A small self-supervised image encoder, trained from scratch: norm layernorm.
Rows from block 7 of a small self-supervised image encoder, named by matrix and row number. Rows with one number belong to one neuron. Each number is 128 + 32 x the weight over its row's rms, rounded and kept within 0 to 255. All counts start at 0. After the name is the row's rms in percent of the matrix's.
After each neuron's rows are labels from the 100 images, of 14976, where the neuron reaches its largest size: "strongest on" is what is common among them; "patch colour" is the nearest of a few named colours to the mean colour under the peak. Only what is clearly more common there than usual is listed. The data: capsule endoscopy frames (Kvasir-Capsule). In brackets: how many of the 100.
# gate: MLP gate (model.blocks.7.mlp.gate.weight, 1152x384), inputs 128-255
# fc1: MLP up (model.blocks.7.mlp.fc1.weight, 1152x384), inputs 128-255
# fc2: MLP down (model.blocks.7.mlp.fc2.weight, 384x1152, transposed), outputs 128-255

gate.177 129 [122 127 104  87 137 151 181 196 165 181 144 141 107 161 135 108  96  49 179  79 109 149  71 143 131  80  90 113 101 149 115 146 146 138 124  95 139 139 116 178 133  52 161 160 124  92 165  95 106 121 152 119 136 168  97  77 150 172 146  75 105 147 125 138  91 110 138  62  84 185 142  54 155  68  77 157 116 149 166 131 130 199 145 127 169 143 130 163 171 147 146 126 152  93 148 109 141 166 172 100 136 169  77 141 156 123 125  80 150 136 103  96  96 162  52 195 145  73 118 126  88 121 135 130 107 177 146  95]
fc1.177 131 [125 150  75 110 124 143  88 159 156 185 120 148 124 195 137  94  79  81 159 145 137 135  95 113 148  42  76 151 113 150  78 156 117 116 168  25 176 155 153 180 123  78 135 127 143 102 184  80  83 121 152 112 126 156 113  85 141 132 123 111 140 173 122 101 137 114 169  70  98 164 101 109  79  96 132 153  72 131 146 138 184 157 158 136 139  89 169 169 152  88 149 167 119 138 156 158 158 135 163 147 140 158 140 217 119  96 112  82 133 175 124 117 116 138 161 135 158 114  95  52  68  62 148 129  61 170 170 124]
fc2.177 122 [138 147 149 137 117 103 170 121 159 127 176 138 112 148 146 104 165 134 179  89 127 182  98 107 141 152  84 103  91 173 123 165 172 138 136 141  54 108 117 145  88 146 163 131 164 159  94 141 155 123 169 106 125 108 116  79  80 137  84 129 112 120 136 108 202  79 165  89  90 139 117  81 117  50 177 225 109 142 130 143 168 122 108 197 158 115 170 109 123 118 152 161  83  90 134 122  99 135 173 118 143 104  83 102  94  88 154 143 136 143 119  89 137 136  47 102 119  96 138 119 156 129 145 147 165 132 150 130]
strongest on: finding: pylorus (33)
patch colour: grey (28)

gate.187 147 [119 100 138 104 144  88 184 112 138 188 114 171 151 105 152 115 156 155 211 144 107 135 152 119 164 140 186 105 193 125 117 197 131  61 107 143 150 183 158 162 135 126 156 100 121 112 142 147  98 135 102 131 181 120 126 164 133 133 162 136  73 141 111 141 177 105 190 152 189 117  51 135 179 155 143  82 127  71 133 153 132  78 133 115  88 120 150 108 134 114 150  75 146 168 103 137 173 115 109 143 149 102  93 114 141 109 140  71  85 150  95 134 166  91 131 126 179 108 138 138  92 146 123 112 168 119 153 101]
fc1.187 155 [132 129 115 149 122 103 144 122 111 207  78 128 155  82 182 108 139 136 143 143 128 156 154 167 190 141 107  85 148 108 153 138  67  78  80 144 127 168 123 107  90  75 174 133 152 101 180 110 109 153  98 149 146 110 155 100 135 121 138 177 104 100 108 117 132 120 122 164 194 137  78 107 145 119 155 106 149 104  94  96 166  97 163 121 110  90 117 146 167 163 149  56 172 143  93 159  85 154  78 164 136  74 124 150 114 202 113 114  98 152 152  99 142  74 103 122 144 127 148 179  87 124 131 109 144 155 119 163]
fc2.187 134 [ 75  49  50 136 169 150 153  84 101 154 106 146 145 120 150  69 173  77 107 138 135 145 145  78  84  80 114 103 120 198 100 171  87 185 181 204  83 135 116 143  85 121 106 193 151  95 146  76 133  90 108 132 165 139 152 168 171 130 150  89 144 128 114 100 118 117 164 179 184 139  69 142 134  88 156 140 179  52 132 143 143 134 169 145 121 118 154 174 112 116  97 103 119 180 178 117 136 147 148 103 141  85 119 171 166 169  99 140  74 154 152 229 148 149 146 110  92 186 182 164 161 117 138 147  96  88 119 111]
strongest on: finding: angiectasia (26)
patch colour: orange (40)

gate.528 021 [138 125 117 102 173 170  61  61 147 164 115  92 141 138 195  71 126 120 138 127 134  97 202 123 164 149 149 177 102 111 100 142 146 132  94 118 104  97 187 138 141 112 129 134 110 106 163  58 159 107 139 104 146 102  88 182 137 162 134 101 123  81 150 130 113 180 136 139 162 102  96 124 101 199 103 159  60  68 131 127  56 121 182 116 135  72 164 116 155 117 176 143 150 132 150  95 109 199 122 138 112  97 132 136 167 103 144 172  53  82 136 110 130 120 193 184 122 164 140 117 147 113  95 184  89  78 117  43]
fc1.528 026 [136 122  70  81 172 131  70  85 123 215 151  63 138  77 146 121 125  88 135 118 103 112 137 135 118 135 133 147 126 105  84 177 170  95  66 147 116  89 113 111 140 104 101 170 135 153 116  93 157 124 174  76 138  79 122 173 121 181 134 152 139  74 115 110 104 182 153 157 116 150 122 101 110 182 144 113 130 120 141  73  58 101 154 116 135  87 153 110 177 101 140 184 142 182 174  87  73 155  90 108 152 119 189 105 108  80  93 131 123 101 107 133 189 122 161 183 135 150 145 118 174  82 145 172  98  86 129  60]
fc2.528 030 [122 196 154 104 115 177 193 158 103 109  95  92 103 154 114 128 129 105 167 102 147 145 179  70 148  91 121 168  87 106  95 102 132 103 150 111  85 195  90 107 155  85 184  94 117 131 156 182 185 179 156 139  97 104  80 107 116 149 155 106 113  83 156 139 141  77 140 161 143 150 204 169 150 133  92  73 137 112 125 157 110 116 180 118 177 122 123 116  87 157 137  87 117 104 138 168  73 125 153 101 123 103 173 137 103 100 128  86  99 217 135 121 142 156  78 102 133 128  96 135  91 112 140 128 163 171 104 105]
strongest on: finding: ileocecal valve (63)
patch colour: orange (78)

gate.556 131 [142 151  93 121 163 110 117 186  96 128  96 125 197  35 149 148 207 100 161  63 143 118 116  91 146 141 176 136 139  72 106 141  58 128 136 180 132 148 128 109 132 148 144  91 156 107 128  94 136 167  44 116 152  88 126 118 116 167  70  82  97 168 107  91 108 116 115 186 143 185 146 147 146 169  77 135 131 149 150 122 140  87 104  57 160 170 135  88 116 109 125 120 147 162 175 152 126  59 154 131 212 120 101 150 109  66 173 122 140  95 109 114 140 161 148 118 113 117 127 150  80  93  84 116 143 158 127 156]
fc1.556 133 [155 143 129 127 141  97 107 180 117  94  93 121 183  68 148 113 223 110 148  72 162 106  88 119 172 133 141 125 146  80  69 146 125 131 162 186 125 150 127  97 126 131 148  56 150 102 178  96 163 181  44 162 162 146 142 128 155 150  76 114 103 162 133  62 100  86  97 178 131 204 121 143 146 166 123 105 145 161 141 120 104  81 115  71 143 133 123  74 130 138 176 129 127 156 161 159 136  74 145 109 177 142  84 136  80  91 161 135 132  95  90 118 143 154 132  80  72 110 124 167  85 113 111 120 145 178 150 164]
fc2.556 123 [ 71 118 164 134 106 114  79 107 140 119 116 128 118  91 126  96 166 131 173 131 102 108  70 125  98 141 176 165  94 148 109 119 153 145 189 140 110 134 174  85 139 110 113 136 141 120 118 110 184 140 131 161 106 134 111 135 134 154 123 123  99 128 139 141  84 107 129 174 110 140  59 165 115 118 116 148 134 150 128 149 154  95 109  81 130 149 112  84 164 106 158  94 120  98 131  84 202 184 169 153 175  82 199  99 113 115 139  66 152 161  96 134 136 182 128 145 127  91 144 197 128 137 176  97 140 102 111 160]
strongest on: finding: reduced mucosal view (28)
patch colour: grey (26)

gate.162 007 [129 170 128  86 188 110 142 122 109 117  81 119 162 131 129  93 153 110 187 213  63  64 137 132 140 187  79 168 107 141 124  97 199 116  79 107 153 104 157 130 119 235 102 127  97 158 171 104 136 141 117 122  59 100 115 155 184 154  83  88  48 128 111  61 140  99 113 113  96  76  98 126 113 144 171 128 104  59 142 149 134 132  95 143 106 118 111 115 161 167 144 140 116 178 186 100 123 161 122 140 113 176 119  94 102 117  76 115 139 132  97  78 115 114 126 188 114  56  99 110 158 149 152 182 111 136 126 117]
fc1.162 008 [119 144  78  92 196  80 130 164 127  86  99 174 146  67 167 113 112 102 169 131 121  73 121 172 140 167  89 115 137 119  99 117 192 105 113  83 147 106 163 101 132 159 123 126  97 149 128 186 128 138 139 120 129  93 166 186 146  83  78 113  90 134 129  88 125 117 100 141  98  79 142 142 114 163 149 113 128  99 189 134 134 163 129  76 124 151 112 180  99 185 161  79 172  88 165 122 117 139  95 156 136 171  92  78 101 119  36  85 133 119  98 113 135  87 121 137 103 116 124  97 144 203 109 149 116 122 105 129]
fc2.162 009 [ 93 128 133 117  98 123 116  70 154 145  99 100 150 105 150 176 148 116 109 118 130 108  48 150 121 104 143  94  88 100 136 167  70 178 150 240 133 122 151  90 134 181 173 128  99 133 124  90 156  94 133 123 122 107 153  64 119 173 169 135 106 122 111 164 101 114 122 157 147 151 123  71 147 101 139 104 129 153 121  85  84  52 138 182 122  98 119 111 124 130 140 137 134 107 124 108 114 160  86  70 189 148 167 144 149  96 121  99 108 144 176 148 112 122 128 142 171 155  40 130 101 106 128 170 113 135 165 136]
strongest on: finding: reduced mucosal view (29); finding: ileocecal valve (29)
patch colour: grey (42); orange (34)

gate.695 142 [128  87 137 162 131 114 104 113 137  83 136 105 128 108 184  89 129 144 110 105 130 137 158 112 195 115 112 124 115 145  54 152 101  76  87  87 134 173 125 106 143 187 132 105 172  90 133 134 139  83 134 164 106 135 102 113 210 144 122 124 164 102 148 151 107 126 165 149 122  74 134 107 123 102 110 146  99  57  88 116 175  91 144 108 118 136  99 121 148 115 117  84 189 151 139 146  77 111 140 194 152  97 113 173 110 124 150  69 145  75 137 147 183 122 158 112  77 134 154 111 116 110 142 118 159 133  78 137]
fc1.695 143 [140 133 160 170 105 106  83 107 115 117 142  60 171  80 177  91 101 117 103 140 155 142 153 130 193 155 104 148 173 109 110 124  94 125 115 111 110 145  69 101 129 173 110 117 165 123 165 167 119 138 152 134 141 111  92 153 122 142 163 146 150 128 143 112 113 153 183 194  84  93 120 130 111 149  94 177 132  99 156 150 166 107  81 174 124 118 126  81 144 137 122  87 135 166 109  97 107 155 118 157  65  77 112 163 164 110 150  73 139 109 133 134 194  84 150  94  57 120 137 110 146  96 178 133 151 100  68 114]
fc2.695 148 [163 114 108 173 107  89 134  87  90 118 120  84  80 132 143 137 173 166 160 159 135 163 164  96 109  99 147 110 102 165  69 117 140 138 107 195 115 169 136  49 113 166  87 124 152 132 131 158 116 185 157 124 128  89 110 126 143 165 104 126 156 138 116 179  69 184 116 149 116 145 101 121 206 136 120 133  77 107  91  87 153 113 165 182 141 136 149 109 105 115 106 114  89 121 128 136 143  65 147 170 150 139 147 132 126  73 100  89  94  93  78 186 147 116 134  85 188 160 107 106 111  86 116 141 104 128  77 166]
strongest on: finding: angiectasia (46)
patch colour: orange (45)

gate.6 140 [161 119 155 163 115 170 146 141 173 152 164 137 131 104  96 136 128 101  84 162  75 103 142 128  89 130 141 146 147 104 121 120 178 123  94 112 116 131 142 134 107  70  70  58 117  80 114 186 125  59 120 118 157 108 109 142 121 167 118 116 143 139 164 170  95 157 169 116 148 123 164 157 117 202 122 123 143 111 172 138 139 128 171  77 127 157 110 160  94 151 109 145 122 110  93  98  79 149  88 141 130 161 107  93  70 153 156  73 163 150 122 169 179 181  87 172  74 132 106 178 155  76 152  58 139 137 147 113]
fc1.6 139 [171  84 106 154  89 173 108 153 150  57 131  89 120  96  72  95 222  69  75 172  78  82 127 152 105 171 118 158 120 164 116 166 152 117  51 117  96 129 151 127 146  70 133  79 169 107 141 147 124  88 123 140 120 154 106 164 141 163 114  93 173 164 201 149  73 141 125 146 184 121 186 151 115 188 115 168 165 139 113 122 160 105  74 135 172 153 132 170 113 141 127 146 135 127 116  88 115 153 131 140 134  86  92 143 138 201 167 112 192 143 130 128 140 139 149 142 180 129 164 128 166  86 102  76 150 113 142 166]
fc2.6 138 [132 120  95 138 131 129 153 109 167  74 176 138  64  72 113 141 172 144 118 162 131  70 120 114 128 166  83 132 125 114 123 165 179 165  72 130 160 130 138 161 128 101  98  67 133  78 113 109 185 125 146 154 158 121  50 190 138  82  76 127 129  85 183 197 114 110  93 170 104 123 138 160 154 150  89 142 116 185 114 119 111  99 114 122 105 158 160 184  77 156 152 177 129 124 131 115  45 163 132 124  54 111 104  97  86 172 133  74 134 111 172 146 130 126 119 103  97 130 102 166 180 123 135 100 116  62 139  98]
strongest on: finding: foreign body (41)
patch colour: grey (26)

gate.541 073 [118  74 106 158  99 139 123 128 109 181 131 143 140 121 167  64 154 112  79 114 161 169 161 120 136  41 140 170  57 152 174 124 170 113 112 136 155 141  82 174 135 131 134 150 133 106 135 138 114 136  31 175 121  95 127 110 106 135 156 166 130 157  98 148 107 142  91  85 136 161 135 102 112 162 120  70  73 143 161  51 128 102 126 185 124 100 179 127 116 114 124 110 122 134 126 140 124 116 150 115  90 120 128 125 139 103  96 135 174 160 137 133 161 124 132 119  75 130 156 136 150 115  78 186 117 119  69 169]
fc1.541 076 [126  92 111  93  87 135 121 143 104 192 131 145 174  89 146  89 113 109 159  78 113 175 134 192 123  73 156 157  52 170 143 131 114 134 127 134 147 138  97 125 170 126 122 155 137 165 122 118  89 126 115 147 140 116 148 157  77  92 171 137 134 128  91 133 119 149  59 113 126 140 120  65  86 157 130  93 121 158 182  49 110 155 122 167 185 119 117  67 152 144 157 115  88 168 150  98 106  99 170  66  73 161 153 137  81  47 129 133 183 157 148 141 117 178 159 145 118  73 149 143 111 167 113 162 125 166  86 174]
fc2.541 077 [157 130 110 134 105 101 143 149  72  47 130 117 124 162  87 117 156 143 155 105  76 108 152  91 118  98 110 118 158 116 145 155 156 180  83 130 112 120 164 120 107 170 186 155 110 100  85 142 112 150 162 164 111  76 108 104 147 207 132 150  63 121  73 121 157 129 101  64 162 122 143 109  89  94 143 135  70 104 117 103 132 119  59 194 137 135 125 153 152 118 146 116 159 113 160 127 110 191 128 147 167  73 125 173 163 176 112 159 123 193  95 193 127 118 127 165 185 140 138 141 163 102  87 145 134  98 103  79]
strongest on: finding: reduced mucosal view (52)
patch colour: orange (45); grey (39)

gate.30 130 [168 157 135 153 108 197 139 104  94 172 173 128  89 127 177  94 131  75 173 124  38 145 127 113 127  84 170 159 136  78 139 135 197  94 170 142 124 119 103 143  95 156  94 150 106 133 184  77 144 186  60 104 118 156 104 156 145 151 105 141 132 123 173 127 121  53 106  70 134  69 120 110  81 128 132  71  85 181 107 136 128 118 119 128 137 139 122  65 172 119 161  27 143  71  97 139 114 128 150 106 177 173 128 134 148 166 166 133 145 116 117 164 169  86 159  79 140 177  87 137 157 135 131 104 121 153 178 169]
fc1.30 128 [ 75 102 231 105 117 116 131 138 100 106 116 135 132 146 110  83  84 186 171 164 110 126  92 169 145 136 160 163 130 165 107 160 100 126 102 158  95 157 139  77 104 101 166  97 115  56 110 150 126 126 146  85 119  91 129  97 177 102 165 118  97  91 114 180 136 194 148 163 124 152 143 114 156 176  97 149 130 161 166 111 123 153 149 129 152 121 120 107 127 108 132 142  78 135 127  86 175 192  87 136 125 134  70 125  69  60  89  79 169 154 181 134 124 177  87 146 161 133 168 150 121 126 123 119 127 100 135  72]
fc2.30 133 [126 110 144 131 100  68 145 170 116 161 146 122 129 139 128 119  31 175 136 102 138 153 138 160 120 161  83 139 123 152  96 115 124 110  97 135 121 150  81 135 117 103  97 165 134 114  99  76 173 121 128 157 173  69 134 153 128 139 128 107 153 100 117 122 151 186 120 111 189 150  91 110 128  90 112 157 154  55 104 135  88 168 144 127 161 123 139 121 137 131 139 176  84 148 169 177 157 145 140 132 198 112  81  97  93 125  71 133 145 100 110  54  88 139 142 111 185 141 111 156 131 138 129 147 148  85 121 122]
strongest on: finding: ulcer (41)
patch colour: grey (57)

gate.320 108 [155 119 100 122 110 132 160 107 127 109  77  49 161 107 161 109 172  83 155 166 105 114 153 124 179 135 134 141 104 102  58 163  63 134 181 101 159 105 114 207 133 112 185 170 116 169 106 100 143 147 123 149 101 124 138  74 103 125  89 124 164 179  83 105  87 140 114 165 120 137 154 144 127  99 138  88  88 133 126 187 153 113 132 167 118 132 102 102  64 144 127 126 218  93 144  97 157 105 112 167 199  78 121 142  89 125 164  80  64  86 146 193 120 125 149 160 119 126  45 164 143 129 108 130 138 179 103  84]
fc1.320 112 [ 97  99  87 131 139 113 146 117  98 153  63 144 122 117 135 181 126 140 151  98  93  83 118 152 152  97  75 143  86  81 189 126 105 119 147 191 163 122 141 145 144 155  93 185 139 121 154 120 166 143 150 117  82 150 145 119 148  93 152 175 103 157 137 133 154 129 149 136  95  87 161 135 129 112 165 130 120 125 106 142 160 123 164 106 165 121 118  56 130 157 145  50 165 125 141 117 143 187 101 148 132 124 110 126 125 142 114 116 109 124 131 146  75 100 183 169  89 174 103 167  75 116 159 175  74  95 143 163]
fc2.320 107 [ 61 121  91 153 138 124 119  50 143  98 164 140 131 126 110 130 120 176  84 133 101 104  99  98 158 129 179 164 134 103  76 200 113 133  59 147 105 128  76 123 147 114  97 149 127 124 172  57 133 140 138 153 178 147 147 149  86 114  98 105 125 114 168  93 114  96  92 171 174 184  72 161 131 179 165 131  91 150 124 131 112 153 113 147 109 115 161 140 104 114 123 120  77 149 182  94  92 152 173  99  95 217 138 167 148 126 145 120 111  95 100 140 157 168 115 207 117  69 119 115 116  92  82 127 102 106 191 142]
strongest on: finding: reduced mucosal view (25)
patch colour: orange (41)

gate.485 137 [124 139 159 108 115  92  83 203 121 173 120 148 162 128 110 210 164 122 119 169 144 140  95 177  95 124 130 143 185 204 131 164 150 157 141 188 151 143 120 126 127 158 105  44 113 155 138  94 145 144 138  75  75 130 128 110 168 128 106 155  96 130 133 122  94 141 106 117  94 146 118 108 115 157 189 103  93 111 160 150  24 209 139 155 125 155 118 153 182 145  88 141 123  87  93 109 102 174 187 110 110 134 112 131 147 127 171 160 145 151 128 180  76 107  93 120  91 163  93 102  76 151 154  99 136 182  78 148]
fc1.485 129 [108 134 119 116 111 135 108 160 132 142 109 142 174  94 137 200 145 103  98 160 160 154 104 172 102 123 125 123 163 194 150 144  98 159 145 133 109 137 111 147 137 169 132  61  89 173 134 113 160 150 103 103 108 120 120 108 109 151 104 137  82 153 145 131 118 165 131 116  62 102 175 122 137 155 174 118  56 136 165 142  41 109 107 102 120 158  95 164 138 144  69 133 148  97  87 109  95 165 151 104 104 118  92 125 148 154 148 115 122 109 126 150  84 150 112 144  87 128 131  79  36 126 142 105 201 189 120 121]
fc2.485 130 [ 88 159 139  74 153 148  98 132  45 110 146 136 193 153  93 189 132 117 133 135 185 126 136 128 136 125 105 139  78  85 166  76  99 144 100 150 103 117 101 135 152 109 124 147  93 152 165 137 176 170 139 130 156 138 109 153 106  94  90 109 113 153 115 144 168 152 155  99  79  52 147 109 126 125 140 104 108  55 128 203 115 133 186 103 110 159 143 124 140  95  98 114 138 108 163 121 150  95  87 179  91 145 180 130 140 175 137 102 156 133 167 118 106 110  78 116 147 117 161 111 110 115 135  93 191 147 125 141]
strongest on: finding: foreign body (32)
patch colour: orange (45)

gate.245 011 [ 90  71  97  73 160 143 142 134 143 147  89 115 150 124 147 110 137 172  96 159  98  88 153  84 133 125  99 164  80 158 120 130 158 135 120 190 168 166 210 116 149 139 114 145 199 140  78 176 135 149  98 123 176 132 137 123 125 138  77 142  98 119  73 169 101  90  81 148 149 116 174 140 132 150 126 190 157  89 129 126 120 138 137 128 120 127 145  93 157  85 169 139 101 103 137 119 106 150 166  79  68 136  79 137 102 167 137 173  97 150  85 140 189 107 135 106 161  97 170 159 141 128 114  90 185 188 230 180]
fc1.245 012 [168 166 137 122 156  92 148 116 112 133 138 115 111 143 174 150 118  93 126 113 154 125 129 160 120 148 102 109 137  53 144 125  99 125 173 135 115  90  94 128 117 133 159 119 113  98 134  84 107 138 170 101 121 111  85 117 183  91 157  99  93 108 188 113 138 217 157 144 167 126 170  93 101 152 102 123  83  67 116 131 105 130 125  68 120  72 107 126 112 154 111 103 110 126 150  98 108 121  88 201 130 103 106 124 171 120 143 150  96 124 162  74  97 168 160 146 128 155 110 111 126 126 114  68 152 128  55 111]
fc2.245 014 [ 85 146 187 122 109 170 161  66 124  76 171 172  97 119 120  97  85 135 114  83  90  41 123 122 217 147 194 134 109 125 128 134  96 104 115 151 174 149 126 147 122 114 113 102 125 154 134  81 120 101 155  92 104 155 159 101 164 147  71 118 190 123  84 169  92  79 118 190 143 138 144 181 150 157 196 119 159 162 108 161 104 111 152  94 136 138 151  97 111 111 180 158 103  52  48 188 132 156 169 112 179 150 114 137  83  82 155  82  93 129 154  59 139  71 109 135 132 102 116 127 162 137 136 189 102 123 143 130]
strongest on: finding: reduced mucosal view (78)
patch colour: orange (70)

gate.154 006 [115 177  99 123 125 116 109 139 114  89 139  75 126 118 171 162 112 118 139 139 148  64  98 189 126 127 207 200 104 118 126 101 106  96 143 161 137  62 115 153 164 125 192 142  94 202 130 113 116 141 160  85  97 110 125 126 165 105 133 138  99 155 159  89 140 132 169 143 141 153 126 151 164 143 140 138 156 192 132 154 121  95 111 105 158 165 117 151  59 118 164 200 109 138 116 136  59 138  96 170 176 120 122 130 189  63  93 116 130  97 102 143 115 124 154 119  95 111 127  76 128 106 167 124 135 130 122 172]
fc1.154 006 [150 173  91 105 117 112 133  85  92  86 119 127 134 123 193 156 123 101 151 170 132  57 100 159  99 133 218 221  98 121 125 125 152 140 127 126  95  75 120 164 170 143 147 167 103 193 119 128 104 103 121  75  85 120 130 145 122 102 128 123  62 152 138  98 119 144 160 137 142 153 143 141 176 181 124 126 121 194 102 151 107  87 119 116 136 152 118 130  55 139 131 135  85 142 131  91  61 169 117 193 152 117 142 112 196  90 101  90 127 136 129 131 149 131 193 213  93  91  32  86 133 124 178 130 137 175 155 143]
fc2.154 008 [164 130  98 164 134 131 184  97 117 155 146 131 141  88  78 174 128 109 129 127 106 106 142 106 141 121 102 173 109 118 145 155 119 112 102 184 114 145 143  98  84  92  89  42 161 155 135 122 156 153 147  85 132 108 110 101 134 140  84 129 145 115 175 161  88 135 124 143  55 139 198 123 107 122 129 100 173  82 119 124 119 129 169 194 117  73 161 109 145 125 155  84 131 125 192  97 136  91 140 103 126 126 102 124  96 124 155 180  50 174 127 128 182 171 110  82 121  94  77 153 150 170 132 122 152  71 176 125]
strongest on: finding: ileocecal valve (26)
patch colour: orange (76)

gate.571 157 [139  97 143 142 139 114 117 178 162 168  96 153 131 132 140 130 129 147 145  86 144 111 145 157 141 143 162 126 138 131  75 128 133  30 109 193 112 147  96  92 183 112 163 126 174 148 164  75 129  97 142 115  93  94 119 116 136 138 111  92 125 162 124 161  89 162 122 118 115 142  92 137 115 133  81 110 127 115 140  80 101 183 146 168 145 114 167 144 150 150 148 145 127 105 109 151 158 141 104 132 144 131 123 110 165 149  70 148 179 145 106 116 131 178 150 127 125 153 132 131  77 115 141 117 128  95 102 162]
fc1.571 157 [ 96 132 102 192 180 109 163 161 198 143  81 141 155 163 131 169 161 191 132 135 152  37 112 122 119  76 118  78 115 150  88  76 127 123 123 151  74 118 152 134 175  66 157 143 211 101 149 144 117 123 133 103  60 106 152  81 164 209 137  80 172 129 105 107 102 183 138 169 104 105 142 102 155 140 165 105 163  75 166  79 134 131 165 166 161 112 136 129 144 116 146 136 161 150 155  78 144 106 129 121 155 148 139 109 116 112  55  89 143 156 128  91 146 137 131 102 129 160 159 170 157 126 130  68 100  64 173 134]
fc2.571 150 [121 124 142 142 162 136 161  91 126  69  98 105 154 179 164  91  83 149 151 132  89 156 185  95  95 132 125 162 125  85  93  50 127 106 134 137 136 122 122 135 157 148  97  88 177  89  97 158 125 113 103 118 131 152 161  63 170 193 118 126 111 118  96 131 138 122 167  75 162 121 209 124 167 142 137 170 107  69 141 111 185 135 110 160 212 108 132 163 110 189 175 140 184  78 181 114 123 113 109  99 159 138 105 128 165 112  96 125 129 161 138 184 112 129 146  65 140 127 132 141 114 103  61 168 145 115  88 136]
strongest on: finding: ileocecal valve (27); finding: reduced mucosal view (25)
patch colour: orange (38)

gate.90 071 [147  63 132 151 112 146 181 173 149 143 112 170 133 164 122 119 143  86 124 126 146  80 142 149 190 166  95 115 122  49 178 118 141 116  94 144 122  90 111 144 144 137 113  35 166 167 142  94 153 127 143 132  75 171 109 121 146 163 144 140 176 148 173 126 132 140 122  53 176 129  95 106  57 110 133  70 115 142 145 149 159 133 125  90 105 150 152 149 105 138  95 102 135 168 113 132 128 136 128 117 160 142 112  83 132 160  32 144 138 156 121 166 112 189 122 186 154 110  95  97 140 163 130 133  77 103 127 177]
fc1.90 070 [160 115 126 105 115 111 144 128 132 134 113 169 151  98 115 120  99  88  87  78  66 195  99 105  90  64 145  81 151 118 143 106  80 155  94 105  99 160  89 108 115 156 170  86  86 157 177 122 132  72  73 142 106  92 120 157  63 134 107 135 134 141 117 125 168 111  91 138 161 114 129 131 150  74 140 108 138 119 123 151 138 211 129 158 121 194  68 138  97 169  90 119 115 125 125 102 124 122 128 188  42 105  89 166 134 100 147 162 140 123 120 132 190 172 129 105 105  36 164 143 116 117 161  72 141  81 104 151]
fc2.90 072 [137 141 166 150 128  85 152 161  97  74 122 131 148  83 151 201 135  79 181 158 155 127 129 140  82 188 100 112 138 112  79 124 234 106 147 104 118 135 129 136 117 123 150 146 111 142 149 186 107 100 104  65 164 172  44 206 112 139 143  72  57 156 154 153 179  68 123 150 104 117 143 190 142 122 154  96 113 100 133 116 113 111 145 130 111 115 166 103 152 182 167 118 112 126 107 155 145 150 117 120 104  90 152 201 142 116 156 142 134  92 162  97 111 166 160 213 115  88 142 111  75  63 118 143 146 135  87 127]
strongest on: finding: reduced mucosal view (45)
patch colour: orange (38)

gate.388 080 [ 88 151 113 106  86 181 153 127  64  96  80 132 167 140 123  83 129  50 129 173 152 133 124 161 130 131 150 137 138 211 103 130 106  93 121 119 183 173 145 137 122 162 133 138 122  70 145 124 167 138 174 161 129  83  87  87 106 121 183 133 164 172 115 169  92  87  59 207 160  89 156 182 156 123 104 133 145  94 159 119 157 135  90  88 197 117  54  67 137 213 118 145 129 151  67 130 165 161 158 105  86 127  56 104  81 198 108 151 120 111 135  97 155 158 104 119  84 113 119 180  99 164  90 135 143 147 157 158]
fc1.388 091 [ 82 130 124 102  79 200 136 131  95 139 121 118 164 121  74  89  84  77 115 135 129 132 117 176  96 125 129 122 125 174 137  92 142  83 107 121 155 157 160 161  75 169 178 163 150  96 137 136 131 136 171 114 136  67  99  60  88 138 169 177 187 179 135 174  93 127  73 166 144  85 132 177 153 128 102 135 149 126 171 116 147 153 103 120 166 154 118  57  82 142 153 150 185 141 100 123 176 150 143 100 110 132  82 121 139 180 114 118 134 135 109 151 160 139  98 135  92 127  80 172 119 161  89 160 136 127 145  92]
fc2.388 089 [122  94 123 166  63 120 105 102 146 121 122 162 124  83 160 108  54 137 159  93 103 159 135 169 138  88 173 103 115 216 123 106 135 132  97 137 141 198 152 139 148 112  92 135 105 106 124 149 177 124 165 128 116 143 112 153 104 110 174  99 145 137 106  91 143 108  75 141 179 118 119 136 133  84 124  63 144 175 142  84 143 136  59 135 175 116 149  99 118 160  88 152 133 145 110  90  92  80 141  98  95 139 165 138 145 183 121 122 131  81 136 162 147 144 161 136 105 120 174  77 113 127  92  94 176 127 135 130]
strongest on: finding: ulcer (59)
patch colour: orange (58)